{
  "model": "model that answers yes/no questions on an image's attributes",
  "image_size": 64,
  "horizontal_flip": true,
  "cutout": 0.4,
  "fusion_encoder_width": 256,
  "fusion_encoder_parallel_block": false,
  "fusion_encoder_positions": "sincos",
  "beta2": 0.95
}
Rows from block 3 of the fusion encoder, named by matrix and row number. Rows with one number belong to one neuron. Each number is 128 + 32 x the weight over its row's rms, rounded and kept within 0 to 255. All counts start at 0. After the name is the row's rms in percent of the matrix's.
# fc1: MLP up (fusion_encoder.blocks.3.mlp.fc1.weight, 1024x256), inputs 0-255
# fc2: MLP down (fusion_encoder.blocks.3.mlp.fc2.weight, 256x1024, transposed), outputs 0-255
fc1.323 082 [150 140 183 117 144 135 129  46 191  59 150  90 169  85 145 124 134  95 177 126 137 131 112  91  92 152  79 102 145 114 144 109 169 126 167 110 123  12 193 139 152 126 141 112 142 152 138 104 150 139 131 145 167 149 144 102 174 162 107 123  74  79 150 168  97 151 160 124 166 130 213 138 118 119 192 149 145 145  92 134 108 185 146 158 121 129 135 119 163 142 123  96 128  77 120 134 170 165 152 106 175  81  90 135 138 148 114  98 137 150  85 170 129 109 146 121 119  82  83  83 178 155 106  98 165 160 164 141 146 130 196 142 146 173 193 124 134 194 150 144 159 149 131 124 121 152  99 182 140 128 111 132 137 137  91  96  67 158 117 122 122 112  88 151  58 115 206 143 169 112 156  98 207 131 135 134 129 126  60 174  96 167 103 108  60  80  79 131 123 144 124  96 142 102 132 147 157 102 103 102 124 101 120  85 130 106 117 131 122 133 125  66 160 129 102 142 128 101  98 131 167 152 159 132  97 120 115 145  94 111 159 121  99 124 107 200 139 160 106  73  68  88 119 148  97  78  86 119 125  58 113 153 130 165  92 140]
fc1.324 084 [149 175 208  90 131 148 172  82 145  79 131  60 206  80 143 171 124 149 119 127 134 150 166  73  99 137  83  68 199  82 139  92 175 110 161  98 141  38 183 144 125 105 131 132 119 124 125 123 139 127 111 115 138 171 149 113 120 153 123 121  63 103 158 141 120 159 156 120 127 152 166 151  99 155 155  91 149 155 127 145 108 144 111 147 142 140 152 133 128 129 139 125 158 111 134 107 184 128 110 106 167  68  98 139 151 152 135 109  98 149  95 169 210 143 113 159 128 106  70  91 206 161 110  88 162 169 167 121 144 146 210 150 185 145 185 138 151 174 178 164 143 178 160 153 125 173  87 172 115 117  74 122 122 152 104  95  85 123  72 109 116  99  82 147  83 102 143 122 140 111 145 110 153 124 151 115 120 140  42 159  98 130 142  86 131  71  96  81 143 135  93 118 114  87 112 143 114  95 104 100 147 109 117 116 131 119  78 159 119 150 153  67 181 133 104 118 155 118  75 139 165 181  94 142 103 134 124 138 107 105 175 140 103  93  96 159 132 124 139 119 104  86 123 136 125  55  67  83 137  99 124 120  86 139  70 149]
fc1.325 087 [151 114 182  80 110  98 141  71 164  74 134  98 175 132 120 164  98  93 138 169 133 128 175 110  68 140  96 112 157 114 171 113 208 100 187 111 138  94 210  88 149 122 148  96 177 132 134 109 154 110 178 173 155 154  96 122 168 133 126 114 118  87 221 129 111 140 142 126 109 153 170 139 131 109 183  95 171 143 123 128 137 160 126 132 138 146 133 111 141 112  85 105 179 146 155 122 173 130 168 105 157 103 116 162 159 131 137 100  97 150  97 138 162 153 163 117 102  90 121  69 199 154 108 114 164 178 183 128 113 127 212 102 179 123 148 120 145 163  79 128 131 127 129 144 106 130  62 147 102 122  87 120 110 151 133  94 101 166 105 109 112  83 113 146  48  89 164 122 129  88 159  87 192 158 140  65 151 142  41 149 138 165  85 111 135 128  60  87 110 155 103  86 117  94 107 155 148 103  94 115 130 114 110 100 153 131 110 122 130 144  93  56 178 145  71 101 151  75 127 127 158 190  97  95 116 140 119 161  87 105 130 159 102 153 127 195 148 122 129 120  82 112 137 155 158 103  94 148 134  82 117 115 111 160  65 143]
fc1.326 086 [174  89 168  61  92  89 161 101 201  83 124  61 175 127 113 151 117  89 147 158 115 102 153 117 108 114  78 121 157  76 138  99 190  91 156  84 130  78 163 106 172 101 162 130 153 113 148 126 130 119 154 137 158 144 123 131 149 137 121 117  99  91 177 139 108 154 114 113 147 141 208 135 113 123 200 127 151 157 131 123 105 134 124 142 164 154 129  88 168 156 103 121 139 112 109 100 138 126 182 100 150  90  70 168 133 179 118 145 124 151 115 158 183 157 150 129 105 122 117  89 176 202 107  79 151 191 154 138 141 105 195 142 168 145 153 124 135 213 102 137 179 136 148 140 100 113  86 187 135 134 107 109  75 172 119 119  66 146 103 100 133 102 109 177  57 117 138 117 123 104 190 135 185 142 178  92 108 108  63 137  75 183 109 123 108 103 112  66 130 134 127  95  78 113 159 144 132 120 100 121 170 116 108 107 144 126 100 129 134 143 119 105 136 141 113 126 149  57  87 142 158 157 119 131  59 133 147 149 122 102 154 114 110 129 122 176 110 114 153 135  45  75 133 159 136 100  80 124 185  98 144 151 139 173  39 153]
fc1.327 081 [168  89 159  74 137 132 151  74 211  82  89  78 162  96 153 154 120 115 159 130 121 133 146  82  75 132  61 103 143  85 149 109 194 115 154  62 125  75 194 102 154  94 165 106 143 141 139 113 146 141 166 146 177 182 124 111 196 157  95 121  86 130 165 173 104 158 126 116 125 161 170 138 135 110 158  85 135 161 124 151 108 139 119 145 140 117 125 145 152 109 101 112 151 118 142 127 127 121 170 102 182  83 113 180 133 155 136 122 139 145  94 123 177 140 164 137 117  98  80 106 207 146 147  81 191 205 121 144 159 158 223 129 149 176 177 152 132 192 138 145 162 167 155 127 124 132 135 157 127 101 125  81 108 158 138 119  60 166 106 100 143  94 135 169  80 136 181 118 118 104 164 139 168 123 157  76 140 105  72 165 117 185 140 122  89  88  82 103 118 120 140  92 124 122 142 133 118 105 111 107 129  97 117  85 176 155  89 131 106 113 126  70 141 129  74 128 165  94 101 123 164 156 132 104 104 158 177 154 112 111 133 144 103 186 121 187 131 129 155  99  55  74 157 126 133  93 112 134 146  70 123 100  92 169  89 139]
fc1.328 096 [160 102 163  38 112  83 146  65 178  94 119  98 163 105 149 185 156 108 177 173 153 136 121 126  98 121 108 106 161  66 169 159 216 104 141 129 100  85 192  94 145 129 138  94 162  97 102 135 139 110 120 148 179 135 164 129 171 157 116 121 114 138 185 150 134 155 103  97 138 210 166 142  94 121 150  97 111 144 147 109 179 169 129 117 166 141 132  84 139 113 126 115 141 123 137 118 160 126 195 113 152 110  70 192 118 136  83 103 110 155 122 128 140 143 145 119 182 129  39  77 187 150 100  83 194 211 146 146 102 130 170 127 143 115 141 126 142 140  75 133 129  96 133  98 115 113 104 156 133 122  84  77  52 133 141 115  43 165 123 121 117  60 114 185  95  93 191 116 148 109 185 106 137 144 161  83 123  92  55 155  86 169 116 128 115 126  89  91  96 157 135  80  96 116 129 152 113 112  98 113 125 119 117 100 149 131 136 120 131 125 106 102 128 119  68 113 156  90  91 141 166 151 136 101  91 124 128 170 135 115 153 160 127 132 128 156 104 154 196 133 102  99 120 101 134 102  94 140  99  62 111 104 110 141 101 167]
fc2.323 053 [142 125 161 150 143  87 160 112 164  66 133 132 186 163 142 151 121 123 134 135 118 174 162 107  98 121 166  74 157 156 107 148 202  47 153 138 111  98 188  98 123 108 135 117 143 137 110 125 176  92 132  97 149 121 143 112 135 113 142 108 106  77 162 147 127 137 127 103 102 138 204 142 139  96 204 149  92 105 138 204 117 124 139 114 123 102  90 146 202 129 158 127 153  78 173  91 136  72 169 128 102  88  67 148 140 160  99 111 114 120 173 158 143  79 134 138 153  79 151  60 189 189  68 105 146 111 175 104 165  95 149  80 165 137 183 132 125 111 129 120 152 145 131 134 144 161  95 123 148  95  94 114  87 142 137 121  99 193 134 106 115  94 117 146 121 137 180 129 110 176 213 114 183 173 135  63 140 181  56 194  81 137 138 143  98 160 113 114 145 158 164 103 126 151 154  96 131 137 125 135 110 125  90 104 140 108 145 130 101 136  87  80 144 110  97 146 124  87 110  90 133 152 130 173  99 112 104 196 150 143 133 186 115 149 137 132 116 144 164  97 124 128 112 120 129  55 147 155  87  81 144  56 106 111  57 110]
fc2.324 054 [121 128 119 154 109  74 126 126 164 121 111 145 192 119 160 183 117 166 124 135 162 146 113 119 148 138 116 121 139 120 128 157 227  69 167 154 179  78 154 112 124 130 117  75 111 140 117  77 138 108 134 143 135 146 127 102 114 125 167  76 144 112 130 119 128 154 149 141  89 128 155 108 102 129 142 132 114  90 126 162 140 105 115 123 129 154  89 177 187  99 129 148 159 138 170 112 116 143 185 117 111 131 100 184 171 117  75 127 111 124 161 108  95 108 159 131 161  61  57  55 131 150  97 150 184 154 198 149 140 106 151  52 188 150 154 110 109 133 131  90 158 157  73 134 110 183  69 129  56  94 103 114  63 136 136  99  75 144 128 101  86  65 113 138  94 128 206 149 120 179 151 121 193 167 170 136 139 168 105  79 100 165 167 110 107 139  50 116 152 174 110  79 150 114 145 145 115  97 134 143 135 150 143  46 153 117 155 123 128 130 100 109 135 152 115 150 127  83 105  75  92 157 138 162  70 106 123 159 115 138 108 165 119 115 122 118 127 154 121 125 134 138 124  93 164  97 100 184  88  76 135  74  61 126  72  72]
fc2.325 079 [155  76 149 107 119  83 155 119 154 112 109  92 114 142 130 123 145 131 121 136 110 134 192 107 141 141 151 110 161  80 162 110 162 100 203 121 110 148 127 108 157  73 120  60 117 102 155 138 136  93 136  77 136 106 198 122 132 146 133 144  81 123 184 164 132 132  97 117 166 185 168 126 136 133 157 106  70 106 158 170 150 165 143 107 144 112 122 146 158 158 122  99 115 152 134  66 118  51 175  97 178 105  75 120 144 156  85 116 156 124  86  72 161 134 131 123 144  40  87  87 146 141 165  93 158 159 152 132 132 129 158 135 166  96 156 163 114 111 169 101 144 116  82  82 169 128  51 102 136 142 126 103 102 107  63 167  91 168 128 105 141 115 145 140 107 144 145 156  86 139 196 129 188 121 140 133 146 167 130  74  90 136 143 153 119 152 117 102 143 187 119  86  59 135 141 154 131 155  92 139 163 146  86 107 175 147 132 125 149 104  69  44 145 182  83 151 118  76 147 152 215 169 126 115  73 163 103 172  92 128 129 190  64 103 173 126 124 152 153 113  74 101 130 138 127 104  95 188 117  99 104 112 130 128  88 141]
fc2.326 080 [139  94 173 133 141  81 123 146 149 105 102  87 158 135 127 142 127 130 113 174 125 166 180 125 131 144 151 105 167  82 153 139 169  81 174 104 136 120 168  77 190 102 116  99 123 112 135 144 135  92 106 115 134 124 214  99 156 164 116 137 113  94 172 151 144 124  97 110 134 163 156  97  98 102 157  94  88 134 163 155 148 138 132 122 144 111  78 116 229 147 139 115 139 171 128  22 133 137 147 123 135 115  68 137 186 177  76  96 137 136 114 129 139  95 112 118 178  48  95  81 132 148 131  99 197 147 178 113 144 134 156 118 159 105 174 139  85 100 148  83 136 151 121  94 128 155  59 120 126 130 110  85  66 148  74 141  75 176 130  92 139 101 117 123  93 132 167 174 107 150 158 122 155 125 152 148 124 180  80  70  82 100 118 117 113 134 113 132 153 186 107  87  89 130 145 148 128 142 114 151 148 181  81 120 167 142 140 121 128 108  75  65 172 142  84 168 117  67 149 117 150 165 130 137  63 163  92 202  97 105 127 191  86 102 154 148 146 150 183 103  90  91 120 150 108  89  97 149 167 112 115 126  77 153  95 107]
fc2.327 073 [153 107 163 112 153  69 109 119 148  98  88  84 154 140 166 144 125  88 159 166 112 123 147  84 127 144 134  80 155  96 162 147 181  47 170 134 140 136 142  47 124 143 137 108 131 145 119 143 160 138 152 126 162 110 177 123 137 138 116 145 109  89 163 160 143 107 128 131  98 171 139 142 132  88 166  80 128 140 161 158 173 152 120 122 184 147 119  97 240 139 147 134 159 106 158  69 142  87 215 119 127  68  51 128 142 138  97 128 119 126 134 151 155  76 124 110 131 108  83  58 165 143 115  79 216 185 151 136 107 155 148  79 150 120 190 113 170 104 126 115 152 120 135  59 130 156  88 147 144 137 132  68 101 138 117 119  66 184 117  88 115  86 117 143  94 158 187 197 138 156 140 121 198 145 116  98 132 137 132  87  84 125  90 135 109 130 101 112 143 165 118  69 120 116 127 119 128 125 107 126 136 120 103 123 156 141 142 128 135 118  85  92 122 136  99 164 156 100 106 132 142 147 132 129  43 155 107 195  80 128 138 177  81 138 150 158 153 151 170 121  50  74 136 134 147 103  75 122 115  67 159 122 101 170 138 111]
fc2.328 122 [116  97 156 114 103 124 132 141 137 152  87  67 149 138 100 129 102 153 111 165 118 134 183 138 110 111 169 124 153  51 196 120 136 137 184  77 117 145 106 112 216 106 124  63  91 113 164 188 147  90 126 109 113 122 196 103 153 182 125 147 108 127 125 177 143 160 110 131 183 153 114  84 128 169 147 107  96 119 139 127 117 114 131 122 153 108 150 104 190 135 101  96 115 155  75  38 129  89 144 118 163 138  79 116 146 178  88 101 172 152  66 125 178 132  89 127 109  71 122 132 115 175 177  93 208 172 137 124 103 153 148 155 148  69 163 141 131  98 152 171 120 113 120  99 140 149  38 130 154 151 131 114  96 154  51 181  93 129 135 106 123 104 146 144 112 155 123 194 126 106 118 168 161 129 144 137 102 127 157  49  82 118 123 137 157 137 150 118 146 172 115 101  44 153 151 167  99 161 111 157 150 123  76 117 171 143  89 107 124  99 122  82 145 175 114 139 107  96 135 160 141 161 172 127  61 159 109 163 103 148 122 139 129 115 160 117 115 129 148 137  75  58 116 161 134 116  62 135 187 131  96 142 138 152  90 128]