config.toml
encoder_arch = "densenet"
model = "model that answers yes/no questions on an image's attributes"
dataset = "telescope images of galaxies (Galaxy Zoo DECaLS)"
train_examples = 22083
image_size = 64
crop_scale_min = 0.7
horizontal_flip = true
translate = 0.06
cutout = 0.4
questions_per_image = 8
encoder_norm = "batchnorm"
encoder_activation = "relu"
encoder_depths = [12, 12, 12]
encoder_kernel_size = 3
encoder_stem = "single"
encoder_growth_rate = 16
fusion = "cross_attention"
fusion_encoder_width = 256
fusion_encoder_layers = 12
fusion_encoder_norm = "layernorm"
fusion_encoder_norm_position = "pre"
fusion_encoder_activation = "gelu"
fusion_encoder_mlp_ratio = 4
fusion_encoder_head_dim = 64
fusion_encoder_fused_qkv = true
fusion_encoder_bias = "all"
fusion_encoder_qk_norm = true
fusion_encoder_parallel_block = false
fusion_encoder_inner_norm = false
fusion_encoder_positions = "sincos"
fusion_encoder_cross_attention_every = 1
init = "small_normal"
residual_init = "none"
optimizer = "adamw"
learning_rate = 0.0019
beta1 = 0.9
beta2 = 0.95
eps = 1e-08
max_grad_norm = 3.0
cautious_weight_decay = true
max_steps = 6300
batch_size = 64
epochs = 18.3
lr_schedule = "step"
warmup_steps = 1260
weight_decay = 0.2
Rows from block 25 of the image encoder of a small model that answers yes/no questions on an image's attributes, named by matrix and row number. Rows with one number belong to one channel. Each number is 128 + 32 x the weight over its row's rms, rounded and kept within 0 to 255. All counts start at 0.
After each channel's rows are labels from the 100 images, of 14976, where the channel reaches its highest value: "top examples" is what is common among them; "colour at peak" is the nearest of a few named colours to the mean colour under the peak. Only what is clearly more common there than usual is listed. The data: telescope images of galaxies (Galaxy Zoo DECaLS). In brackets: how many of the 100.
# conv1: bottleneck pointwise conv (encoder.blocks.27.conv1.weight, 64x176x1x1), inputs 0-87
# conv2: growth 3x3 conv (encoder.blocks.27.conv2.weight, 16x64x3x3, transposed, each kernel summed), outputs 0-15

conv1.29 [ 91 134 137 130 182 182 125 130 102 109 108 160 123 115 140 141 138 157 183 149 141 144 149 129 170 178 208 140 167 135 130 113 141 151 191 121 101 127 126 112 149 160 171 255 135 104 105 148 130 138  84 167 214 104 129 143 163  99 138 119 134 143  91 166 128 119 179  79  99  90 113 162 224 140 125 154  91 115 116 159 174 151  75 177 111 136 149 150]
conv2.29 [ 75 102 155 178 128 125 149 100 100 126  92 136  95 124 122  57]
top examples: roundness: cigar-shaped (26)
colour at peak: grey (53); brown (45)

conv1.55 [120 122  60 117 129 105  44 123 104  97 115 111 120 110  59 114 112 114 134 102  88 104 118  80 104 111 110 125 127 120 132  66 131  97 115 123  83  74 122 130 129 103 106 129  91 124 135 114  98 109 133 122 142 103 169 107 113 133  93  97 140 195 127  99  95 196 125 127 137  92  77  92 119 104  55 120 105  63 120 111 166 100 138 114  23  87 120  67]
conv2.55 [126 167  83 104 165 100 158 112 164 156 122 183 107 125 183 146]
top examples: shape: featured or disk (87); spiral arms: yes (44); edge-on disk: yes (37)
colour at peak: brown (74)

conv1.62 [124 120 114 101 170  79 130 143 116 117 141 156 125 129 105 105 119  89 128  80 106 108 102 105  95 127 134 105  92 178 171 118 164  93 137 178 116 107  81 174 110 106  80 137 111 122 169 202 127 221 137  70 143 115 155 211 142 136  85 100 165 139 106 104  96 142  98 136 123  92 102 148 132 113 107  90 123 102 140 155  93 102 128 151  96 117 182  91]
conv2.62 [ 91 159 159 147  99 112 185  90 161  80  89 129  90 128 145 109]
top examples: edge-on disk: no (94); shape: featured or disk (94); spiral arms: yes (86)
colour at peak: grey (90)

conv1.11 [ 61  74  79  84 137  43 110 129  79 153 119  96  88 110 109 113 173 163 130 154 182 159 158  86 104 102 103 153  54 105  97 100 168 125 142 126 149 116  98 110 104 164 128 114 173 112 129 114  98 125  82  55 134  97  96 122  97  97 145 110 127 149 102 150 118 160  97 120 108 101  70  66  96 175  97  86 116 106 102 131  87 169 123 135 147  79 110 104]
conv2.11 [145 123 146 155 161  82 145 162 113 175 168 167 121  84 146  79]
top examples: shape: featured or disk (81); edge-on disk: yes (76)
colour at peak: grey (76)

conv1.57 [114 134 136 130 125 143 117 111  80 127  47  56  38 114 125 138 123 118 138 160 121 114 117 122 140 133 145 148 111  38  47 107 153 120 130  70 121 127  66  59 142 126 125 142 105 130 110  45 101  63  41 140 133  91 108  88 131  87 125  86  90 131  74 131 136 140 143 115  95 111 122 113 141 121 118 138 116 130 124 111 138 124 101 141 109 117  56 124]
conv2.57 [160 136  89 174 124 146 142  88 110 110 109 181 110 161 173  81]
top examples: shape: featured or disk (61); edge-on disk: yes (59); roundness: cigar-shaped (39)
colour at peak: brown (57); grey (43)

conv1.5 [132 169 136 106  99 139 125 119 124 123  90  79  82 117 140 121 123 122 127 105 126 133 112 124 128 128 150  71 134  47  62 125  57 133 113  65 107 113  90  63 137 126 134 120 110 155  69  49  97  62  85 138 110  98 114  60 152 125 123  89  45  80  75 131 122  93 156 104 118 147 150 124 138 135 124 134  42 131 124 110 132 117 124 139 132 151  45 153]
conv2.5 [165 127 130 132 154 215 131 150 130 124 177 170 112 139 167 118]
top examples: roundness: in between (63)
colour at peak: brown (78)

conv1.23 [120 152 184 174 119 192 151 108 171  95 100 142 127 145 156 110  93  81 176 116  92  72  89 173 141 180 169 128 179 135 160 151 114 127 139 125 125 149 145 132 169  77 131 163  94 121 120 115 106 101 110 157 147 120 186 100 198 129 148 157  86 126  98  79 126  79 182 120 132 145 142 186 180  99 179 179 114 152 173 138 161  85 120 169 111 167 113 163]
conv2.23 [140 106 159 149  89 180 120  75  86 107  83 114 129 135  76 117]
top examples: roundness: in between (75)
colour at peak: grey (74)

conv1.44 [101 145 118 110  29 108 117 128  94 137 124  81 114 129 133 122 157 152  85 167 140 152 175  83 132  56 106 169 121 110  91 117 105 133  54  77 117 109 103  76 135 138 145  66 133 151  76  86 118  80 103 133  52  90  73 112  89 123 146  96  78  60  92 135 132  89  99 131 126 120 162 112  85 130  98 118 118 126 111  79 118 151 135  78 156 143  70 135]
conv2.44 [160 130 139 132 129 144 135 209 126 127 214 124 129 140 136 101]
top examples: shape: featured or disk (70); edge-on disk: no (59); spiral arms: yes (51)
colour at peak: brown (47); grey (28)

conv1.56 [118 107  58 117 126  99  38 106 101  92 119  94  99  93  54 112 125 114 125 109 123 106 101  73  91 118 110 116 125 130 118  52 135  72 137 119  87  78  95 127 126 111  89 125 105 147 142 120 109 128 109  96 139 115 146 108 144 127  64  89 130 178 136 101  85 193 113 111 134  86  91 101 105 109  71 115 103  50 136 138 130 102 117 118  46 116 110  64]
conv2.56 [121 160  99 117 170 105 157 106 155 162 113 200 121 115 182 144]
top examples: shape: featured or disk (81); edge-on disk: yes (57)
colour at peak: brown (69)

conv1.40 [ 95 165 133 106  94  87 126 158 205 124 114 124 153 111 124  94 124  94 128 146  93 102 101 113  96 147 113 172 111 152 130 137  86 113 125 116 126 111 232 100 113  99  86 112 111  96  91  96  97  92 164 137 123 147 106  84 183 152 132 222  97 146 185  83 168 130 188 118 131 109 149 171 125 117 101 104 207 143  64 108 135  97 138 150 147 111  91 112]
conv2.40 [154 113  91  94  89 125  97 166  94 102 174  74 122 137  84 116]
top examples: roundness: round (43)
colour at peak: grey (95)

conv1.50 [ 96  89 117 133 232 139 144 160  94 144 150 187 146 152 120 122 176 185 171 118 186 163 139 134 148 162 145 114 103 144 156 141 156 132 202 181 145 154  79 157  85 174 139 176 158 103 157 159 153 173 125 109 170 112 136 183 133 101 138 105 137 136  91 180  98 130 130  96 113 111 102 132 193 157 126  87  92 107 151 190 123 169  42 179 131 116 164 124]
conv2.50 [ 95 111 179 174 119 130 174 125 106 104 127 117  97 133 127  52]
top examples: edge-on disk: no (96); shape: featured or disk (96); spiral arms: yes (87)
colour at peak: grey (88)

conv1.48 [ 58 144 114 124  99  78  93 126 125 129 106  86 112  63  98 123 167 139  79 131 126 122 167  87 116  77  87 146 134 156 149 105 133 189  83  92 110  76 114 119 128 135 177  77 146 141 103 133  99 106 120 123  94  81  88 102 107 161 153 108 123 123 125 137 114 118 112 153 105 100 150 127  68 120  82 112 116 127  65  86 125 133 142  69 155 143 109 107]
conv2.48 [158 154 119  83 130 113 130 205 127 114 199 112 108 107 145 125]
top examples: edge-on disk: no (53); spiral arms: yes (46)
colour at peak: grey (57); brown (42)

conv1.39 [160 137 122 119 120 125 120 125 119  95 140 123 127 113 122 124 118  69  48  41  83  82  86 147 105  78  88  35 134 130 160 106 134  95 124 147 122 137  86 143 121  74 105 101  53  92 152 150 114 156 130 113 114 103 150 150  94 141 108  75 147 133  84  65 113 138  82 108 140 153 116 116  72  92 134 121  94 115 137 133 115  55 112 111 116 116 146 128]
conv2.39 [154 180  70  87 119 171 108 109 178 112 150 126 153 153 155 140]
top examples: edge-on disk: no (95); shape: featured or disk (95); spiral arms: yes (89)
colour at peak: grey (92)

conv1.35 [ 95 143 133 147 102  93 133 138 203 160 116 135 115 132  93  35 127 132  68 106 149 157 148 130  36 129 118 104 135 140 173 148  95 120  88 112 133 140 158 124 152 158 115 119 160 137 105 142  86  94 134  99  86  99 145 112 169 154 123 139  75  97 137 132 125 117 142 194 126 107 135 181 140 161 149 125 145 149  45 120 115 147 171 165 125 161 119  93]
conv2.35 [154 154 143  59  89 106 110 165 145  83 167 105 132 121  86 137]
top examples: roundness: in between (90)
colour at peak: grey (89)

conv1.58 [130  76 110 141 144 117  90 111 117 143 113 100  87 138  82  96  80  80 131 115  92  98  95 117  94 107 121 135 119  96 106  84 162  87 151 135 124 120 129 115 144 106 105 111  93 122 143 127 115 110  71 138 124  93 165 138 135 106  60  81 129 208 104  93 121 195 129 153 103 104  68  95 115  91 112 147 123 110 162 165 132  84 121 135  58  88 123  73]
conv2.58 [132 117  99 128 175 117 141  93 144 170 119 217 124 137 164 114]
top examples: shape: featured or disk (67); edge-on disk: yes (56); roundness: cigar-shaped (33)
colour at peak: grey (49); brown (49)

conv1.2 [119 115  57 116 118  86  71 108 110  87 119 110 124  69  40 131  99 104 131 122 109 109 110  79 122  94 111 117 124 122 117  68 130  78 133 115  62  64 105 117 128 108 110 124 114 134 127 131 101 133 112  86 136  99 142 113 137 152  83  93 122 177 109  91  92 195 104 117 139  95 100 115  99 103  56 112 119  56 110 132 135  75 155 147  49 115 120  65]
conv2.2 [121 162  90 111 168 100 154 119 145 171 118 198 114 125 181 142]
top examples: shape: featured or disk (72); edge-on disk: yes (59); roundness: cigar-shaped (28)
colour at peak: brown (55); grey (41)

conv1.18 [138 163 131  95  58 135 148 164 130  66 128 102 125 121 131  42 109  67  99 155  74  86  98 167  68  92  99 154 142 109  95 142  97  75  74  81 147 136 146  98 159  78  90  67  65 131 101  77 111  62 146  98  84 124 128 100 119 130 104 133  89  93 136  82 136 111 136 122 154 166 138 120  90  85 143 136 145 105 127  72 129  79 154  86 145 138  66 117]
conv2.18 [146 134 113 118 139 214  94 141 110 150 195 110 141 141 100 134]
top examples: roundness: round (48)
colour at peak: brown (92)

conv1.20 [128 125 108  89 125 102 125 220  88 104 128  88 115  92  92  64 129 131 141 207 121 128  81 131 112  85 102 210 110 116  92 118 179  83 150 114 120 123 135 105 148 139  78 124 123 153 143 123  82 122 142 115 136 131 121 144 104 127 117 119 129 168 155 140  94 191 109 125 161 146 109  85  88 132 107 124 153  94 116 113 101 129 151 125 112 140 113  98]
conv2.20 [147  92 107 125 167 161 123 158  66 175 149 158 158  82 119 112]
top examples: shape: featured or disk (72); edge-on disk: yes (68); roundness: cigar-shaped (26)
colour at peak: grey (79)

conv1.6 [ 80 167 104 102  52 104 126 125 110 118 118  58  80 102 117 103 137 141 125 158 146 154 177  99 106  87 118 157 125 133  88 117 138 177  76  83 119 107  83  93 136 134 155 103 141 135 104  83 112  90 111 111 111  84  52  96  93 134 161  98  88  96 124 140 137  87  80 125 134 110 168 115  86 132 110 107 124 112  90  82 118 135 150  74 173 139  68 137]
conv2.6 [153 133 128 121 131 155 128 207 127 126 212 129 114 106 149 107]
top examples: shape: featured or disk (68); edge-on disk: no (61); spiral arms: yes (52)
colour at peak: grey (48); brown (48)

conv1.28 [151 134 135 130 150 141 139 124  93 168 186 190 189 116 144 127 134 140 196 116 127 103 117 136 153 182 150 132 106 160 166 144 135 154 146 170 163 140 153 140 119 142 157 182 142 130 151 142 226 152 148 144 175 162 131 168 130 119 143 186 174 121 156 138 152 103 119 119 151 184 170 171 174 123 166 113 146 140 188 144 115 141 102 138 152 148 151 148]
conv2.28 [115 111 143 135  63 121 131 138 125  50 135  78  97 139  95 109]
top examples: edge-on disk: no (69); shape: featured or disk (69); spiral arms: yes (60)
colour at peak: grey (91)

conv1.37 [145 111 135 108 118 139 108 130 115 144 161 100 131 126 114 117 125 100  85  52 109 105 108 125 129 101 124  51 104 133 132 108 158  88 118 145 114 106 120 150 104  91 111 103  79 127 176 157 121 163 134 108 105 124 221 170  79 144 117  93 166 145 124  75  84 180 118 112 153 128 103  98  92 106 108  80 142 113 161 138 107  83 130 113 103 112 131 112]
conv2.37 [121 184  90  97  92 131 149 117 195  85 120 128 149 135 172 124]
top examples: edge-on disk: no (91); spiral arms: yes (84); bulge size: small (51)
colour at peak: grey (93)

conv1.8 [ 96 159 105  97  55  83  97 133 110 110 104  80 118  75 111 120 153 131  70 155 131 140 143  88 111  78  86 153 146 149 109 114 122 131  40 101 111  96 114 115 133 119 144  37 150 153  99 121 101 102 121 117  59 110  84 109  99 165 130  97 118 112 142 132 132  96 115 134 152 115 153 121 104 130  94 117 144 106  82  83 121 154 166  63 133 151  91 113]
conv2.8 [153 145 139 101 117 149 124 206 118 133 209 104 130 103 126 119]
top examples: bar: no (35); spiral winding: tight (27)
colour at peak: grey (74)

conv1.61 [117 119  89 145 142  77  87 105 105 117 133 136 120  76  84  98 115 109 125  91  96  99 126  94  84 103 118 106 116 160 179  89 154  90 126 156 107  75  95 175 123 102  87 144 112 130 173 176 128 182 135  76 151 111 170 185 109 160  86 108 182 165 131  88  95 152  78 138 137 112 102 116 103 107  61  65 101  91 145 139 111  91 137 126  78 123 157  79]
conv2.61 [ 95 175 137 134 122 101 185  83 161 101  85 141  83 121 154 111]
top examples: edge-on disk: no (95); shape: featured or disk (95); spiral arms: yes (87)
colour at peak: grey (89)

conv1.25 [117  92  98 137 134 107  74 101 129 129 132 105  84 139  74 115  88  88 138 126  93  84  80  83 112  96 114 118 138 121 134  84 156  80 145 127  90  93  83 124 137  83  94 125  83 120 129 145 108 123 105 128 131 108 156 137 127 114  67 113 123 200  99  94  90 231 123 119 113  64  68 103 118  92  86 129 112  99 135 139 150  86 141 135  48 117 125  75]
conv2.25 [124 137 105 142 168  98 154 116 151 161 113 216 114 138 176 129]
top examples: shape: featured or disk (71); edge-on disk: yes (55); roundness: cigar-shaped (29)
colour at peak: grey (49); brown (48)

conv1.34 [ 52 166 101 117  58  91 115 120  94 121  99  80 118  92 105 121 149 136  97 164 131 129 152  72 105  76 103 169 138 133 102  96 121 157  53  72  96  92 112  90 141 149 144  37 152 167 110  88  90 101 125 116  69  93  91 108 117 167 124 108  98 107 141 120 158  77 112 160 151 114 176 117  99 130  78 123 127 116  88  73 108 152 162  83 160 158  95 110]
conv2.34 [158 133 138 101 125 145 131 205 120 127 213 110 116 105 137 119]
top examples: shape: featured or disk (61); spiral arms: yes (48); bar: no (40)
colour at peak: grey (62); brown (38)

conv1.30 [113 111  46  96 144  57  82 106 103 105 121  94 102  98  68 114 137 122 112 111 128 125 120  62  97  99 103 120  90 114 131  90 153 112 143 132 121  90  90 132 127 126 125 123 122  75 139 121 106 132 106  88 130  90 134 134 142 124  95  63 135 174 102 118  90 188 111 100  98  79  77 100 110 135  72 107 102  87 120 128  95 118 109 127  80 100 123  68]
conv2.30 [123 151 112 130 163 100 175 132 162 164 140 200 118 117 186 128]
top examples: shape: featured or disk (97); edge-on disk: no (89); spiral arms: yes (80)
colour at peak: brown (78)

conv1.54 [ 94 105 135 139 164 166 105 135  88 113 126 140 112 114 143 147 161 142 195 165 125 137 140  95 165 190 185 127 156 141 114 130 156 163 192 149  97 114  92 122 110 142 171 248 142 107 125 144 125 148 100 158 253 101 139 142 161  83 134 108 146 158 103 149 124 143 165  83  98 110 104 144 184 140 109 127  90 128 130 132 185 138  77 139 107 137 148 132]
conv2.54 [ 84 107 149 184 129 130 150 102  96 117 103 142  92 120 128  50]
top examples: roundness: cigar-shaped (34)
colour at peak: grey (54); brown (44)

conv1.3 [154 140 170 148 109 184 144 107 158 101 101 115 127 140 150 121  61  75 178  90  76  69  98 171 151 165 155  76 166 119 135 149 111 120 119 127  93 138 147 123 165  70 122 151  72 158 113 131 150 117 113 145 130 138 158 106 157 116 137 146 135 136 124  73 158 109 156 124 123 138 180 168 181  55 156 175  85 142 181 151 149  62 125 166 111 159 125 159]
conv2.3 [163  85 137 146 123 182 102  74  94 111  92 137 119 149  84  96]
top examples: roundness: in between (80)
colour at peak: grey (77)